A small self-supervised audio encoder (BEST-RQ), trained from scratch: arch transformer, 6100 steps.
Rows from block 9, named by matrix and row number. Rows with one number belong to one attention dimension. Each number is 128 + 32 x the weight over its row's rms, rounded and kept within 0 to 255. All counts start at 0. After the name is the row's rms in percent of the matrix's.
# q: attention query (model.blocks.9.attn.q.weight, 128x128), inputs 0-127
# k: attention key (model.blocks.9.attn.k.weight, 128x128), inputs 0-127
q.9 116 [119  69 125 177 119  58 111 112 130  68 138 148 115  94 112 167 143 131 148 104 109  98 114 168 159 136 137  70  76 107 115 102 163 120  97 130 114 159 155 167 128 203 139 145 154 122 182 174 143 107 101 153 125  87 182 184 116 111 133  84 112 171  98 106  68  99  99 162 118 189 125 176 149 147 141 178  96 101 117  73  81 103  81 130 131 125 149 179 169 106 112 162  95 191 127 123 175 146  90 128 112  84 167  60 141 145 131 153 125  86  97 118  97  98 128  94  99  74  91 184 126 132 146 138 142 102 130 143]
k.9 108 [119 149 120 111 142 130 202 111 174 133 138 196  59 129 137 104  91 116 151 114  43 124 160 116 157 147 149  61  97 129 106 104 130 153  98 111 135 146 139 117 148 123 148 128 136 113 151 120 121  96 183 158 164 129  77 154 108 127 137  97  85 117  73 166 110 139 190  88 151 197 150 155 143 151 165 110 138 154 130 155 130 136 145 117 123 230  51 126 129 120 137 122 122  97 115 139 211 127 132 152 148 184 105 122 137  91  99 153 123 112 115 122  99 144  71  99  68  81 195 143 137 111 126 131 124 184 180 126]
q.10 094 [100 156 173 141 140 120 133 113  75 133 123 124  78 154 121 124 147  94 120 125 126 183 106  87 184 121 121 149  92 155 118 193  91 147 107  90 178  91 103 123 153  66 127 198 125 128  79 108 136  90 188 125 130 112 109 124 169  86 107 146 161 123 108 124 157 134  83 138 122 123 116  76 196 114 137  44 166 132 147 161 118 143 120 130 146 227  54 106  81 103 136 161 102  88 172 163 117 134 150 123 200 119 150 143  82  55 140 112 104 106 148 169 114 164 142 146 119 156 164 166 157 119 140 140 108 119 123 109]
k.10 097 [110 131 147 146 138 127  69 142  83 139 143 127  79  90 101 113 135 206 106 140 178 161 128 141  99  77 114 151 146 133 119 232  97 108 108  78  88 133 150 103  98 152 130  88 134 154 140 110 141 101 147 164 109 166 148 111 144 120 118  97 160 142 109 119  57 128 163 104 102  76 128 136 120 120 115 144 135  58 166 134 168 123 120 149  78 102 119 119 151 128 118 134 153 118 150 128  81  93 146  90 122 121 122 171 111 177 130  75 150 103 121 159 154 198 154 115 183 128  64 140 132 124 195 242  99  86 137 151]
q.11 093 [137 155 139 144 110 162 143 148 135 187 138 140  95 109 170 199 129 112  76 148 146 144 117 156 126  87 128 108  98 146 122 132 122 150  95 104 147 109  90  58 148 114 115 200 143 132 120  67 133  98 139 100 117  88 110 104 175 168 151  96 139 149  60 143  99 178 136  42 151 143  54 106 129 149 162 175 189 112 151 133 126 138 126 116 171 114  97 157  46 148 107 156 172 119 109 135 105 148 152 176 145 122 118 147  99  91 170 123 112 212 176  65 100  81 159 111 125 124 144 143 100 134 159  89  85 146 123 118]
k.11 103 [112 133  67 174 138 131  68  79 110 127 111 127 131  82 129 144 146 150  78 131 191 145 149 102 127 117  96 145 135 168 131 206 141  78  46  72 119 126 110 100 104 150 121 116 118 140 132 104 137 104 173 162 108 103 168 114 151  83 114  85 172 123  95 132 115 132 170  96 143 109  71 133 166 145 194  94 159 137 135 146  86 144 141 153  75 126 111 122 152  92  90 126 113 131 142  91 114 124 113  54 161 168 139 141 174  93 108 133  78 180 110  83 130 166 144 133 201 201  84 106  74 142 125 155 108 158 105 151]
q.12 117 [ 90 121 151  91 131 155 130 123 156 164  85 129 107 126 130 172 151 109 103 106  90 149 134  92 134 100  97 108 142  96 174 149  84 171  98  42 135 120  46  58 119  87 131 214 162 116 148  57 155 123 181  71 161 117  73  91 136 123 132 179 128  77  90 123 159 187 132 144 158 122 130 119 142 127 159 107 127 145 156 102 153 120 175 105 138 124 145  83  78 124 165 159 198 123 105  97 142 135 191  90 180 152 120 180 144 108 141 154 119 162 180 130 125 127 119 154 188 126 151 117 113  96 145 129 144 147 123 115]
k.12 105 [117 120 128 173 114 137 129 142 146 142 113 126 140 114 139 114 144 165 134 130 220 164 106 135 113  91 125 119 134 170  90 174 162  99 118 157 112 133 130 116  98 177  97 114 100 146  98 139  74 131 177 154 103 102 144  84 174  79 138 134 144 137  90 101 120 119 131 138 121  85 132 173 185 182 164 127 178  65 115 158 125 158 155 138 118  92  95  81 159 143  96 130 142 133 128 140  94 143 131  71 114 118  79 165 184 101 109  24  81 120 109 100 110 145 198 137 205 123  88 133 102 179 178  85 125  71  84 138]
q.13 098 [164 188 124 180 119 123  96 100 159  84 159 135 102 152 112  66 141 144 162 119 177 139 107 139 184 149 133 161 114 115 138 160 177 103 127 203  65 144 188 182 116 182 135 126 119 126 118 173 143 136 120 153 124  85 149 153  76 115 102  78 170 129 153 127  72  15 157 125  97 130 130 165 133 105 126 109  78 111 140 163  84  72  98 159 120 137 129 139 169 135 123 103 125 150 149 157 153 136 134 161 125  99 158 129  78 173 129 115  93  70  98 126 164 180 146 121  87 116 111 186 174 145 130 171 123 109 129 104]
k.13 096 [105 128 151  47 146 123 127 133 154 119 165 171 125 159  86 119 118 155 169 120  69  88 125 112 180 163 125 119  80 105 161  74  95 146 154 146 168 103 147 128 150  69  87 103 160  89 128 138 168 133 113 150 115 146 107 179  49 155 116  96 131 124 119 190 150 137 149 106 126 149 144 121 116  79 119 144  69 220  89  90 156 107 118 132 114 136 132 149 102 134 187 145 151  91 154 126 154  91 118 214 126 112 135 131 109 162 167 190 136  95 116 161 148 139 105 110  67 134 172 141 159  95  99 194  79 149 133 145]
q.14 108 [154 170 113 124 102 113 134 120 130 119 116 101 141 218 137 115  79 124 156 124 180 100 119 175 105 109 159 170 101 138 114 108 121 104 136 136 110 170 193 135 121 180 127 115  90 187 130 141 157 189 155 148 154 125 139  87 124 111 127 124 137 141 175 116 135 138 206  93  92 122  79 178  34  93 108 143 121 100 151 169 192 147 114 137  86  92 112  90 129 127  69  84 137 119 168  59 140 202 115 128  98 141 133 148 113 172 106  81 120 166 147 123 198 147 111 119 129 159 130  84 134 121 103 131  79  91 113  87]
k.14 101 [140 112 153 102 161  93 102 119 148 144 132 127 168 142 135 110 131 136 154 107  94  48  83 116 147 139 189 176 151 142 158  48 119 179 141 131 175  66 135 109 168  72 148 169 139 108  99 180 167 147  87 100  94 129 137 127  73 119 159 108 143 101 145 131 139 134 120 132 134 138  88 155 155  70  65 136  85 203 120 121 124 155 117 142 162 151 158 176 100 132 177 124  91 129 136  95 181 125 106 148  73 124 129 100  68 116 152 167 139  75 164 186 178  83  91 115 126 173 160 103 156 103  65 137 120 125 139 116]
q.15 111 [121 150 132 105 160 144 108 138 103 133 121 162 129  75 110 150 180 101 113 130 109 162 131  97 214 140  76  68 102 135 131 158  52 166  79 124 181 104 112  59 141  70 118 189 113  75 121 101 164  67 140 123 126 103  79 101 124 111  99 168 100 123 124 141 128 199 113  96 163 158 118  40 165 131 133  79 152 110 163 167 114 128 126 136 145 127 119 164 136 129 154 152 134 110 112 164 163 107 177 150 188  95 120 187 133  72  93 115 145 131  92 112 136 113 135 164  75 112 162 137 127  99 161 124 101 162 162 133]
k.15 095 [142 145 107 146 124 143 128 117 121 103 132 116 110 119 148  88 104 153  55 142 203 190  82 111 105 118 149 107 119 103 113 229 132 111  89  80  82 153 158 113 110 152 131 114 127 134 163  91 132 125 122 144 115 111 144 125 179  94 112 124 123 140  93 109 120 140 165 148 120 148 130  77 137 174 176  81 155  66 135 140 122 125 105 163  86 124 125  87 136 133 133 147 138 111 143 124 122 107 135 115 148 155  88 158 140 135  96  10 118 151  81  89 132 181 167 131 190  63  68 115  48 167 192 155 104 126 138 120]
q.16 117 [141  84 149 126  99  78  99 110  75 173 140 161  57 105 118 116 140 121 128 184  89 101 114 104 110 155 125  68  85  85 145 130 114 135 130 106 161 120 125 117 121 105  98 153 149 139 117 137  98 136 124 158 114 125 188 150 145 159 149  70 153 154  97 116 146 104 131 183 108 141 130  89 147 184 136 145 150 134 159 163 137 163 109 135 152 229  88 183 126 124 128 104  53 128 165 156 116 147 112 121 157 153 127 120  40  79 103 116 147 132 146 134  78 147 174 124 106 127 123 147 189 112 104 209 116  88  47 164]
k.16 134 [108 142 127  95 121 103 175 142  99 147 172 137 130 164 144 165 135 111 122 108  99  25 166 106 142 109 131 107 120 139 129 115 106 196  89  79 138 118 162 113 138 108 138  86 137 123 141  93 200 130 120 115 140 134 125 201 150  93 128 153 137 119  79 125 130 161 162 187 144 147 101 110 111 134 147  90 101 147 141  77 116 108  68 163 124 182  89 180  84  40  86 122 136 113  90 114 168 116  80 135 133 179 173 105 138  99 114 131 145 214 162 177 101 128  90 133  72 150 149 167 132 129 103 184 133  95 149 149]
q.17 095 [127 150 130 117 158 191  78 132  83  86 157 148 228 128  93  93 143 142 157 163 105  48 107  84 134 140 142 168 170 183 105 138 191 104 162 185 111 102 122  97 148 170 164  94 110 124 135 149 168 151 108 120 101 110 133 132  84 145  83 108 104 136 181 152 106 108 151 153  88  96 133 103 124 112  80 169 147  91 152 119  89 119  90 129 114 188 124 152  64 148  83 155 114 157 147 196  80  90 109 189 148 118 111  91 131 115 133 142 136 153  91 128 113 126  44 154 110 153 103 143 102 135 116 111 150 103 141 115]
k.17 104 [144 121 102 114  92 140 119 141 170 122 113 170  75 109  91 153  97  97 169 136  83 168  97 130 165  92 104  93  87  84 122 127 149  66 150 122 106 125  85 102 190 147 157 172 115 204 141 130 143  78 124 173 168 163 106 106  57  99  89 121 113 176 158 158 110 160 151  97 107  97 155 160 153  87 125 147 158 112 108 129  87 112 125 126 119 141 114 162 160 109 162 117 133 164 150 204  88 111 112 173 189 127 161 120 168 190 109 135 185 148 110  98  91  67 146 129  87 102 131  80 122  71 171 139 130 177 147 136]
q.18 100 [ 95 100 133 130 102  77 206 177 142 143  74 132 161 103 129 188 114  99 130  98 172 145 149 178  82  82 114 116 116 111 179 123  89 116  75  86 126 154 112 130 131  93 119  97 123 134 134 107 136 110 129  86 166 102 143 112 178 120 152 214 148 101 105 100 177 173 141  76 162  83 126 174  99 177 137 140 158 186 136  99 134 150 172 127 111  61 147 126 134 132 139 102 172 120  82  87 178  98 142  68  90 147 130 182 166 182 144 143 162 163 190 105 172 109 145 113 123 124 132  75 128 110 137 126 125 161 131 139]
k.18 096 [153 177 174 137  83 147 142 104 131 142 128 111 159 129 128  84 142 149 122  90 158  68 160 175  83 147 123 199  98 112 153 122 133 130 139 150  96 134 119 102  80 105  72  66 122  91 105 119 141 193 115  82  89  86 131 116 221 122 121 169 108 157 176 137 165 105 123 149 128  92 153  84 163 145 147  87 113 117 142 101 114 102 136 106 100 117 134 139 150 143 150 160 130 162 142  65 152 122 128 147  86 101 129 128 136 105 126  96  89 170 154  99 201 154 109 147 228 145  93 130 118 201 138 110 144 123  99  52]
q.19 105 [ 93  91 142 130 135 112 143 150 126 141 101 120 125 121 148 159 163  91  92 133 116 166  93 135 114  90 105  93 125  67 139 115  94 162 146  94 167 123  85 120 172  51  63 150 114 151 173 144 167  93 169  99 154 110 132  71 178 139 167 175 117 101 100 147 155 196  97  94 132 131 124 134 110 185 188 135 111  75 148 119  81 103 161 123 165 165 151 131 190 144 169 163 119 139  69 155 186 151 127  79 105 170 149 195 119 125 132 145 155 158  96 149 123 128 185 121 120  50 144  87 133 118 122 113  94 156 114 175]
k.19 107 [147 190 106 111 136 133 136 136 124  84 156 121 168 175  99 110 161 182 106 154 136  33 113 126 145 123 155 159 118 108 110 176 111 146 113 129 138 168 146 107 103 147  66 138 130 110 112 116 114 195 147 105  74  90 151 119 164 150 164 110 135 146  83 146 156 136  71 139 125 100 121  93 107 120 141  66 101 104 108 115 130 118  41 170 107 156 110 171 190  78  66 152  80 103 110 117 135 104 117 148  93 124  98 105 154  78 119  80  81 104 145 145 176 198 132 104 169 123  87 131 130 189 153 116 100 114  81  89]
q.20 096 [ 83 110 171 114 114 169 121 110 133 188  98 141 192 126 103 162  99  92 133 123  98 169  79 133  55  82 125 152 164  96 134  91 115 114 116 132 129 152  94  94 138 107  87 135 101 165 167 144 150  68 125 129 122 105 121 113 237 161 173 139 143 124 135  74 132 162 110  85 159  66 127 178  86 146 130 159 175 125 127 137 128 165 128  94 132 131 168 133 101 125 110 103 149 152 142  97 184 154 142 147  83 144 147 170  97 142 189 149 137 193 137 119 211  93 109 151  88 170 159 140  88 132 113 131  92 119 133  79]
k.20 085 [146 204 134 127  82 118 139 122 156 171 170 141 142 162 106  93 103  96  92  93 151 129  80 119 144 109 151 171  97  78 106 147 121 142 163 151 132 143 120  26 107 158  89 120 155 100 159 113 110 178 117  76  76 145 152 127 153 155 123  85 109 166 130 123 171 133 118 112 107  71 140 131 126 138 107  75  89 173 107  82  96 111  84 119  88 147  96 171 174 111 173 212 137 129 139  71 150 111 123 194 102  93 116  99 104 139 141 114 130 132 153 115 174  97 149 124 150 178 169  83 101 180 126 153 157 144 172  83]
q.21 104 [ 93 153 108 126 140 147 114 129 108 136 149 193 124 106 174 151 144 129  98 174 107 175 154  84 139 126 160  58 107 100 111 119 131 136 123 102 172 108 142 101 152 136  95 113 150 133 151 126  86  84 131 127 105 163  94 102  85 173 162  94  45  98 138 111 121 163 147 132 216 175 145  78 178  90 140 151 134 185 124 121  91 107 105 143 176 203 137 152 137 104 136 180 164 169  94 176 145 174 131 126 181 109 115 157 130 100 148 152 119 115  89  56  93 105 103 145  85  76 164 162 138 156 128 107  80 150  94  97]
k.21 106 [185 175 130 182 173  89 106 161  97 143 159 148 130 133 162 106 103 112 114 151 114  71 154 125 119  97 125  91 112 121 110 170 126 140 102 138 115 162 131 106 143 167  64 114  94 132 169  80 161 194 142 124 101  94 113 101 144  76 172 129 155 104  36  88 144 165 116 136 139 156  72 146  92  96 158  76 117 157 111 161 157 120  19 172  84 133 147 147 126  86  70 148 103 110 131 124 127  89 123 148 162 124  98 147 107 128 169 129  68 118 189 130 180 186 141 127 112 124 106 137 131 164 138 103 103 147 115 167]