{"activation": "gelu", "eps": 1e-06, "steps": 6100}
Rows from block 7, named by matrix and row number. Rows with one number belong to one neuron. Each number is 50 + 10 x the weight over its row's rms, rounded and kept within 0 to 99. All counts start at 0. After the name is the row's rms in percent of the matrix's.
# fc1: MLP up (model.blocks.7.mlp.fc1.weight, 512x128), inputs 0-127
# fc2: MLP down (model.blocks.7.mlp.fc2.weight, 128x512, transposed), outputs 0-127
fc1.120 114:56 70 42 41 35 58 51 52 60 45 61 51 28 40 42 57 57 55 53 41 66 44 66 58 48 57 41 59 58 52 52 91 42 54 47 54 44 68 63 46 42 43 65 48 46 61 47 48 38 59 46 62 63 42 35 53 50 46 67 52 60 46 52 56 55 51 58 46 55 48 29 61 33 28 48 45 45 55 41 48 65 29 55 57 57 37 49 50 41 56 51 54 66 48 66 40 42 55 54 57 48 57 48 57 40 47 44 49 36 54 63 42 47 56 57 36 21 46 47 57 48 43 51 47 35 49 52 60
fc2.120 119:57 51 46 43 32 49 37 43 53 53 45 53 71 34 48 32 58 56 43 47 36 60 41 43 76 53 50 27 43 45 67 35 63 61 48 39 55 53 58 45 32 36 43 61 47 45 50 53 62 40 44 51 67 49 52 50 51 57 67 55 38 62 32 40 58 47 47 43 39 53 52 56 32 47 68 51 59 45 51 45 35 54 64 57 50 59 57 68 44 56 58 43 50 65 51 43 51 41 54 57 51 46 64 46 58 35 41 51 62 36 30 55 40 39 60 42 38 78 48 66 51 41 54 45 52 59 45 48
fc1.121 102:55 63 46 56 35 40 56 45 50 55 40 37 49 70 53 45 38 63 49 18 69 34 46 49 36 48 73 62 37 61 56 64 52 52 50 54 57 69 61 58 48 51 50 56 52 54 64 78 62 40 62 66 61 56 51 35 41 39 69 50 41 46 76 54 59 56 52 55 37 55 54 55 39 42 49 54 48 49 45 70 46 43 31 49 39 47 56 43 45 45 55 58 51 45 56 51 47 53 50 50 63 37 58 53 46 34 27 50 42 47 34 51 47 62 54 53 57 47 47 45 54 49 41 50 44 40 62 52
fc2.121 087:56 42 53 50 46 49 41 59 60 69 57 47 50 62 57 56 48 41 49 44 53 53 58 48 49 79 50 51 80 38 62 59 37 60 58 48 58 52 55 64 51 65 50 46 55 50 47 25 58 43 58 42 46 55 39 47 61 56 49 22 50 42 46 32 60 58 34 62 50 66 41 50 50 43 31 64 19 45 38 56 51 55 34 38 62 51 38 49 64 66 58 48 31 51 45 53 62 57 62 50 56 51 54 44 43 45 56 53 56 52 56 38 41 37 35 42 50 41 41 49 60 41 49 58 42 52 43 45
fc1.122 102:58 49 55 60 43 45 61 50 36 54 56 38 74 52 48 50 35 61 49 53 37 57 58 52 50 48 63 42 36 47 51 45 67 54 57 44 38 65 40 44 52 45 42 52 32 47 45 60 59 66 47 48 46 60 53 47 63 43 71 41 35 56 69 53 48 61 63 49 40 54 48 59 32 55 52 52 50 52 57 43 43 62 41 73 38 28 51 51 45 40 52 73 35 50 56 34 51 69 38 37 62 62 41 55 51 66 51 45 56 49 37 71 43 51 42 29 49 63 45 45 57 48 51 49 37 32 51 60
fc2.122 108:59 33 48 35 62 58 52 54 32 60 26 50 46 47 59 62 37 48 30 32 24 41 47 40 41 35 65 57 62 32 39 41 39 48 64 41 55 53 53 73 47 49 48 61 63 53 53 45 36 39 59 57 69 47 49 36 48 47 51 57 57 31 54 41 62 53 50 54 36 54 69 46 62 42 46 62 50 52 43 35 58 57 48 49 58 53 46 43 45 36 62 51 62 46 55 45 66 47 49 50 60 47 54 54 48 52 46 54 42 65 49 52 49 59 44 53 64 59 67 51 42 50 45 65 77 49 55 42
fc1.123 112:57 61 33 54 54 60 75 62 70 42 40 41 48 61 40 62 54 58 43 35 45 45 43 59 44 60 58 40 56 49 46 32 47 46 49 44 38 71 56 64 34 47 63 49 58 62 49 68 35 30 28 48 53 50 42 63 68 44 55 44 42 47 47 61 49 34 62 38 51 45 47 49 48 67 55 59 59 43 49 57 57 44 50 53 36 41 48 58 60 55 49 51 34 44 33 46 59 50 56 49 42 49 39 57 29 59 54 55 52 34 43 53 62 55 52 31 55 34 46 64 44 43 45 70 62 57 54 55
fc2.123 142:60 44 55 57 39 60 48 63 30 50 81 54 54 44 50 47 55 44 36 69 34 69 48 40 63 40 40 41 44 65 29 44 61 62 52 37 53 43 43 44 48 38 64 55 61 53 34 55 46 35 35 54 51 50 35 43 69 31 32 54 64 56 37 51 37 50 56 60 56 59 62 32 48 46 53 45 36 57 58 46 52 49 56 45 51 55 55 58 44 40 54 49 30 47 59 54 76 50 61 53 55 52 51 65 55 48 42 58 53 69 69 57 52 37 55 42 51 58 46 55 48 56 60 43 47 50 39 50
fc1.124 074:40 54 52 67 43 46 45 41 61 53 35 37 41 50 46 42 63 47 33 35 51 36 75 46 57 65 43 50 62 51 44 53 50 54 43 35 57 55 53 51 54 67 53 18 46 55 54 57 41 54 26 45 63 57 56 80 40 40 41 45 58 35 54 61 46 43 48 74 57 55 60 39 56 53 53 61 44 56 36 75 40 43 39 54 37 49 43 54 47 51 38 44 56 58 73 42 51 47 59 54 47 60 47 40 50 43 42 57 39 52 60 64 65 47 46 44 47 49 50 48 33 48 52 39 51 42 46 59
fc2.124 052:55 50 46 52 55 48 65 44 46 58 55 69 67 46 57 41 61 38 42 62 35 42 59 55 75 24 54 49 61 42 47 50 51 29 49 42 50 61 57 53 39 53 35 57 53 55 50 35 45 35 41 54 41 36 56 49 47 47 46 54 52 48 47 44 20 41 47 30 47 55 47 50 57 62 47 66 38 53 69 37 58 38 53 36 51 52 56 45 62 50 51 65 50 69 47 49 44 33 49 49 63 47 42 52 55 45 39 55 49 45 24 49 33 58 54 41 57 65 42 42 61 69 56 41 47 33 45 58
fc1.125 078:59 68 51 45 36 65 47 57 47 51 49 47 70 62 39 40 34 55 56 31 31 12 43 60 51 61 44 46 44 57 50 45 44 37 36 45 52 57 49 59 53 43 47 41 43 44 39 53 53 64 48 39 55 34 35 39 51 47 54 53 24 51 66 45 38 42 57 49 41 41 49 55 42 59 49 65 41 59 49 43 64 45 58 69 39 39 59 54 54 46 43 44 54 36 62 46 56 63 50 51 41 65 60 54 34 76 57 55 48 50 57 43 34 57 48 56 50 55 53 57 55 56 47 45 54 62 60 64
fc2.125 059:43 52 47 47 52 58 43 55 45 55 47 53 31 41 50 38 37 57 55 35 29 42 59 47 54 43 34 54 60 55 56 21 52 48 54 42 52 40 42 58 58 62 49 48 51 66 59 38 39 47 58 60 25 56 60 41 30 44 52 46 73 49 48 48 43 53 53 50 53 60 61 61 39 55 65 44 40 41 44 56 59 55 43 55 64 58 44 24 54 38 55 62 61 59 59 47 58 53 57 54 40 54 37 65 46 55 35 64 47 57 57 29 46 44 46 52 50 49 58 35 59 71 44 45 67 29 51 62
fc1.126 096:52 56 41 51 46 61 59 45 59 49 55 67 41 40 56 41 16 61 57 53 53 54 59 65 35 48 53 58 42 76 48 48 54 37 48 62 58 60 48 44 45 54 48 58 61 60 47 68 58 41 58 38 47 53 58 52 38 54 57 42 32 52 70 53 45 45 62 62 59 39 57 54 39 50 37 45 60 42 58 63 54 51 63 49 42 32 39 34 32 44 44 56 37 42 60 33 42 49 50 62 46 43 48 42 57 54 56 45 30 42 41 48 32 48 67 55 55 65 51 55 49 47 46 69 58 37 57 71
fc2.126 070:56 48 49 52 47 57 50 30 42 57 77 54 59 54 62 57 49 51 66 53 46 48 36 49 46 47 57 45 51 42 24 52 68 49 58 51 50 44 40 41 28 41 57 44 50 49 45 41 52 40 49 58 59 39 42 57 48 52 60 41 62 41 56 40 31 52 37 58 53 51 52 55 53 54 57 69 67 48 48 42 38 43 51 37 50 30 21 75 60 43 61 43 59 74 51 46 67 45 50 45 37 56 49 59 43 56 45 42 47 53 58 51 50 40 57 32 40 75 46 69 58 49 54 58 40 45 48 53
fc1.127 114:62 30 58 64 58 46 54 52 53 63 57 30 64 46 41 42 54 55 68 48 43 36 49 64 35 54 44 58 78 56 38 56 57 35 54 52 37 50 58 53 40 66 47 39 28 70 58 55 61 49 53 52 53 39 46 52 56 48 69 58 53 47 57 55 52 55 41 60 50 43 41 61 44 33 61 52 60 37 48 45 73 45 28 47 41 45 50 38 51 53 28 52 58 59 72 54 38 53 50 62 57 44 46 39 53 59 51 55 49 57 44 47 46 56 52 34 54 54 27 35 47 57 44 60 54 54 62 42
fc2.127 115:49 49 70 58 50 60 50 63 56 52 51 51 42 57 60 42 49 52 52 38 55 53 41 56 66 56 59 72 53 48 60 42 66 41 53 53 47 63 45 24 46 64 47 63 61 70 35 45 40 37 58 56 48 52 22 51 45 53 55 55 38 43 44 67 26 60 45 35 41 48 44 63 49 49 49 37 53 63 42 55 44 54 53 42 51 61 55 49 60 51 58 36 26 55 54 39 39 64 43 63 34 55 50 56 32 37 45 46 45 48 46 52 58 53 41 58 64 36 59 50 51 43 55 34 47 54 30 30
fc1.128 076:54 48 40 63 51 62 52 47 40 41 51 48 43 64 67 55 39 47 48 60 40 55 49 66 29 69 52 72 47 60 54 37 55 42 51 58 48 52 48 60 48 46 58 44 47 57 51 65 25 48 47 55 51 55 42 58 58 43 45 43 66 46 63 53 56 51 51 57 40 72 56 33 33 46 48 47 66 22 44 63 46 60 56 47 58 41 45 41 50 41 58 56 23 70 61 58 54 37 34 50 51 51 69 50 38 59 46 34 39 52 35 41 45 53 53 54 40 67 43 36 59 39 52 39 44 42 47 48
fc2.128 057:27 42 36 51 41 55 51 54 62 52 51 62 44 46 67 50 43 52 52 57 34 57 47 49 45 52 47 59 55 73 58 42 57 44 59 52 49 47 54 51 49 42 64 62 48 64 37 38 36 45 61 52 49 75 64 50 38 57 49 43 37 30 45 54 43 41 54 56 43 42 51 38 52 65 58 58 54 47 50 60 52 48 41 38 56 46 41 65 56 40 61 55 33 67 60 72 60 57 49 45 26 57 53 37 51 52 69 50 44 47 38 57 57 43 38 58 56 61 51 62 32 42 35 59 65 25 41 53
fc1.129 088:40 49 41 43 24 60 54 62 45 51 57 55 48 41 44 57 49 43 54 31 46 57 55 57 51 68 65 41 46 54 54 46 65 43 47 55 57 47 43 47 57 63 44 40 59 56 31 57 47 59 27 58 59 58 50 59 59 53 51 41 52 56 43 49 37 41 52 54 30 40 32 50 30 56 54 67 50 51 40 69 59 46 36 51 44 31 33 49 37 35 42 46 52 34 46 58 56 52 53 71 32 50 51 57 58 61 53 55 59 28 47 49 45 49 45 53 33 68 54 58 49 48 41 79 47 53 39 46
fc2.129 063:39 64 41 45 53 51 56 63 45 51 36 43 57 54 41 48 71 49 37 50 53 47 47 48 47 36 48 38 45 42 71 54 45 56 50 48 46 42 50 44 89 53 49 70 60 49 39 44 42 28 54 33 43 56 49 58 22 55 55 39 41 51 47 59 48 61 51 51 42 64 58 49 52 75 53 60 51 55 43 37 44 43 46 55 49 57 50 58 55 56 50 66 46 50 31 39 64 53 70 48 34 48 44 57 51 55 57 64 38 50 51 42 54 29 56 64 49 55 48 28 64 50 53 53 56 63 48 42
fc1.130 125:52 62 55 58 45 42 57 51 57 37 46 48 44 55 62 26 35 78 47 56 50 40 56 39 64 70 60 66 44 47 56 56 62 42 45 73 46 46 52 50 49 51 51 45 46 70 54 54 55 54 46 42 51 65 79 45 30 55 53 60 41 58 50 47 40 40 62 68 57 50 40 60 42 42 38 58 44 56 39 53 42 33 46 42 33 55 41 52 52 54 33 43 26 49 49 56 43 61 35 68 60 53 49 39 47 47 46 58 51 47 43 55 56 57 52 52 39 33 55 53 50 39 66 40 35 43 37 46
fc2.130 141:66 33 59 45 58 68 58 43 38 45 22 48 57 59 49 51 52 37 49 56 60 36 42 49 63 42 49 38 37 49 46 41 42 46 55 64 47 53 48 47 56 56 53 40 42 43 54 47 55 58 58 38 53 45 45 69 66 41 61 65 54 51 52 61 64 45 38 64 50 35 61 42 50 51 58 30 56 52 32 52 47 57 61 39 44 64 54 56 45 47 42 47 45 45 48 43 55 49 43 56 65 41 46 57 50 56 32 40 80 52 55 47 46 51 41 29 45 44 51 42 72 44 56 31 49 66 78 43
fc1.131 073:40 61 56 47 53 45 51 55 59 49 40 20 49 55 64 37 54 37 67 39 50 62 54 57 42 62 43 52 54 39 57 56 54 38 45 58 58 52 47 48 46 55 49 33 49 70 53 38 43 46 64 39 57 66 47 51 56 62 65 43 52 40 48 69 42 34 55 48 56 44 47 58 44 54 30 43 48 63 50 52 65 33 55 56 51 40 53 31 62 50 58 35 56 45 54 33 39 43 58 42 40 60 50 44 50 45 50 57 64 56 53 59 62 43 67 32 35 39 38 45 44 36 26 54 56 60 56 74
fc2.131 070:31 43 49 55 56 48 40 55 51 50 43 55 47 57 50 58 61 18 46 45 53 50 59 45 41 44 31 41 70 44 50 46 43 52 44 36 59 44 39 50 77 48 57 61 57 47 45 58 31 40 49 40 55 40 46 47 48 43 60 55 38 46 49 57 58 61 47 43 62 70 63 43 69 41 46 48 58 51 58 48 40 48 47 49 57 50 70 61 42 43 96 57 62 54 30 49 45 47 58 39 50 61 46 41 52 53 57 67 48 50 37 52 37 41 49 63 55 51 41 46 43 47 45 42 57 64 54 45
fc1.132 096:46 70 49 59 43 48 49 42 67 38 49 36 39 62 66 49 57 54 45 55 36 52 34 41 43 54 58 61 64 58 46 54 71 46 37 54 51 42 50 56 40 66 68 51 46 59 59 61 35 55 31 45 62 36 61 89 45 56 65 58 50 49 60 42 57 34 49 60 59 60 41 67 44 60 45 53 49 53 40 56 41 49 56 64 48 38 47 47 64 55 50 40 31 50 47 40 56 58 40 54 41 67 50 35 43 48 36 54 48 54 47 46 49 65 51 45 33 48 35 57 46 66 50 39 52 46 48 47
fc2.132 080:43 59 57 39 45 37 51 44 47 59 58 57 55 45 64 57 46 59 50 49 48 46 49 45 69 51 53 70 57 44 37 60 30 48 60 52 46 53 58 54 30 73 52 36 53 38 44 44 61 44 25 47 53 48 55 49 36 43 67 43 46 38 62 29 52 48 51 56 48 44 39 57 61 54 41 40 42 42 42 60 53 44 39 45 55 23 43 35 58 38 51 57 72 63 54 57 45 49 42 65 48 39 52 60 54 40 44 57 48 37 32 61 63 53 46 36 39 54 54 70 40 46 57 67 47 31 59 60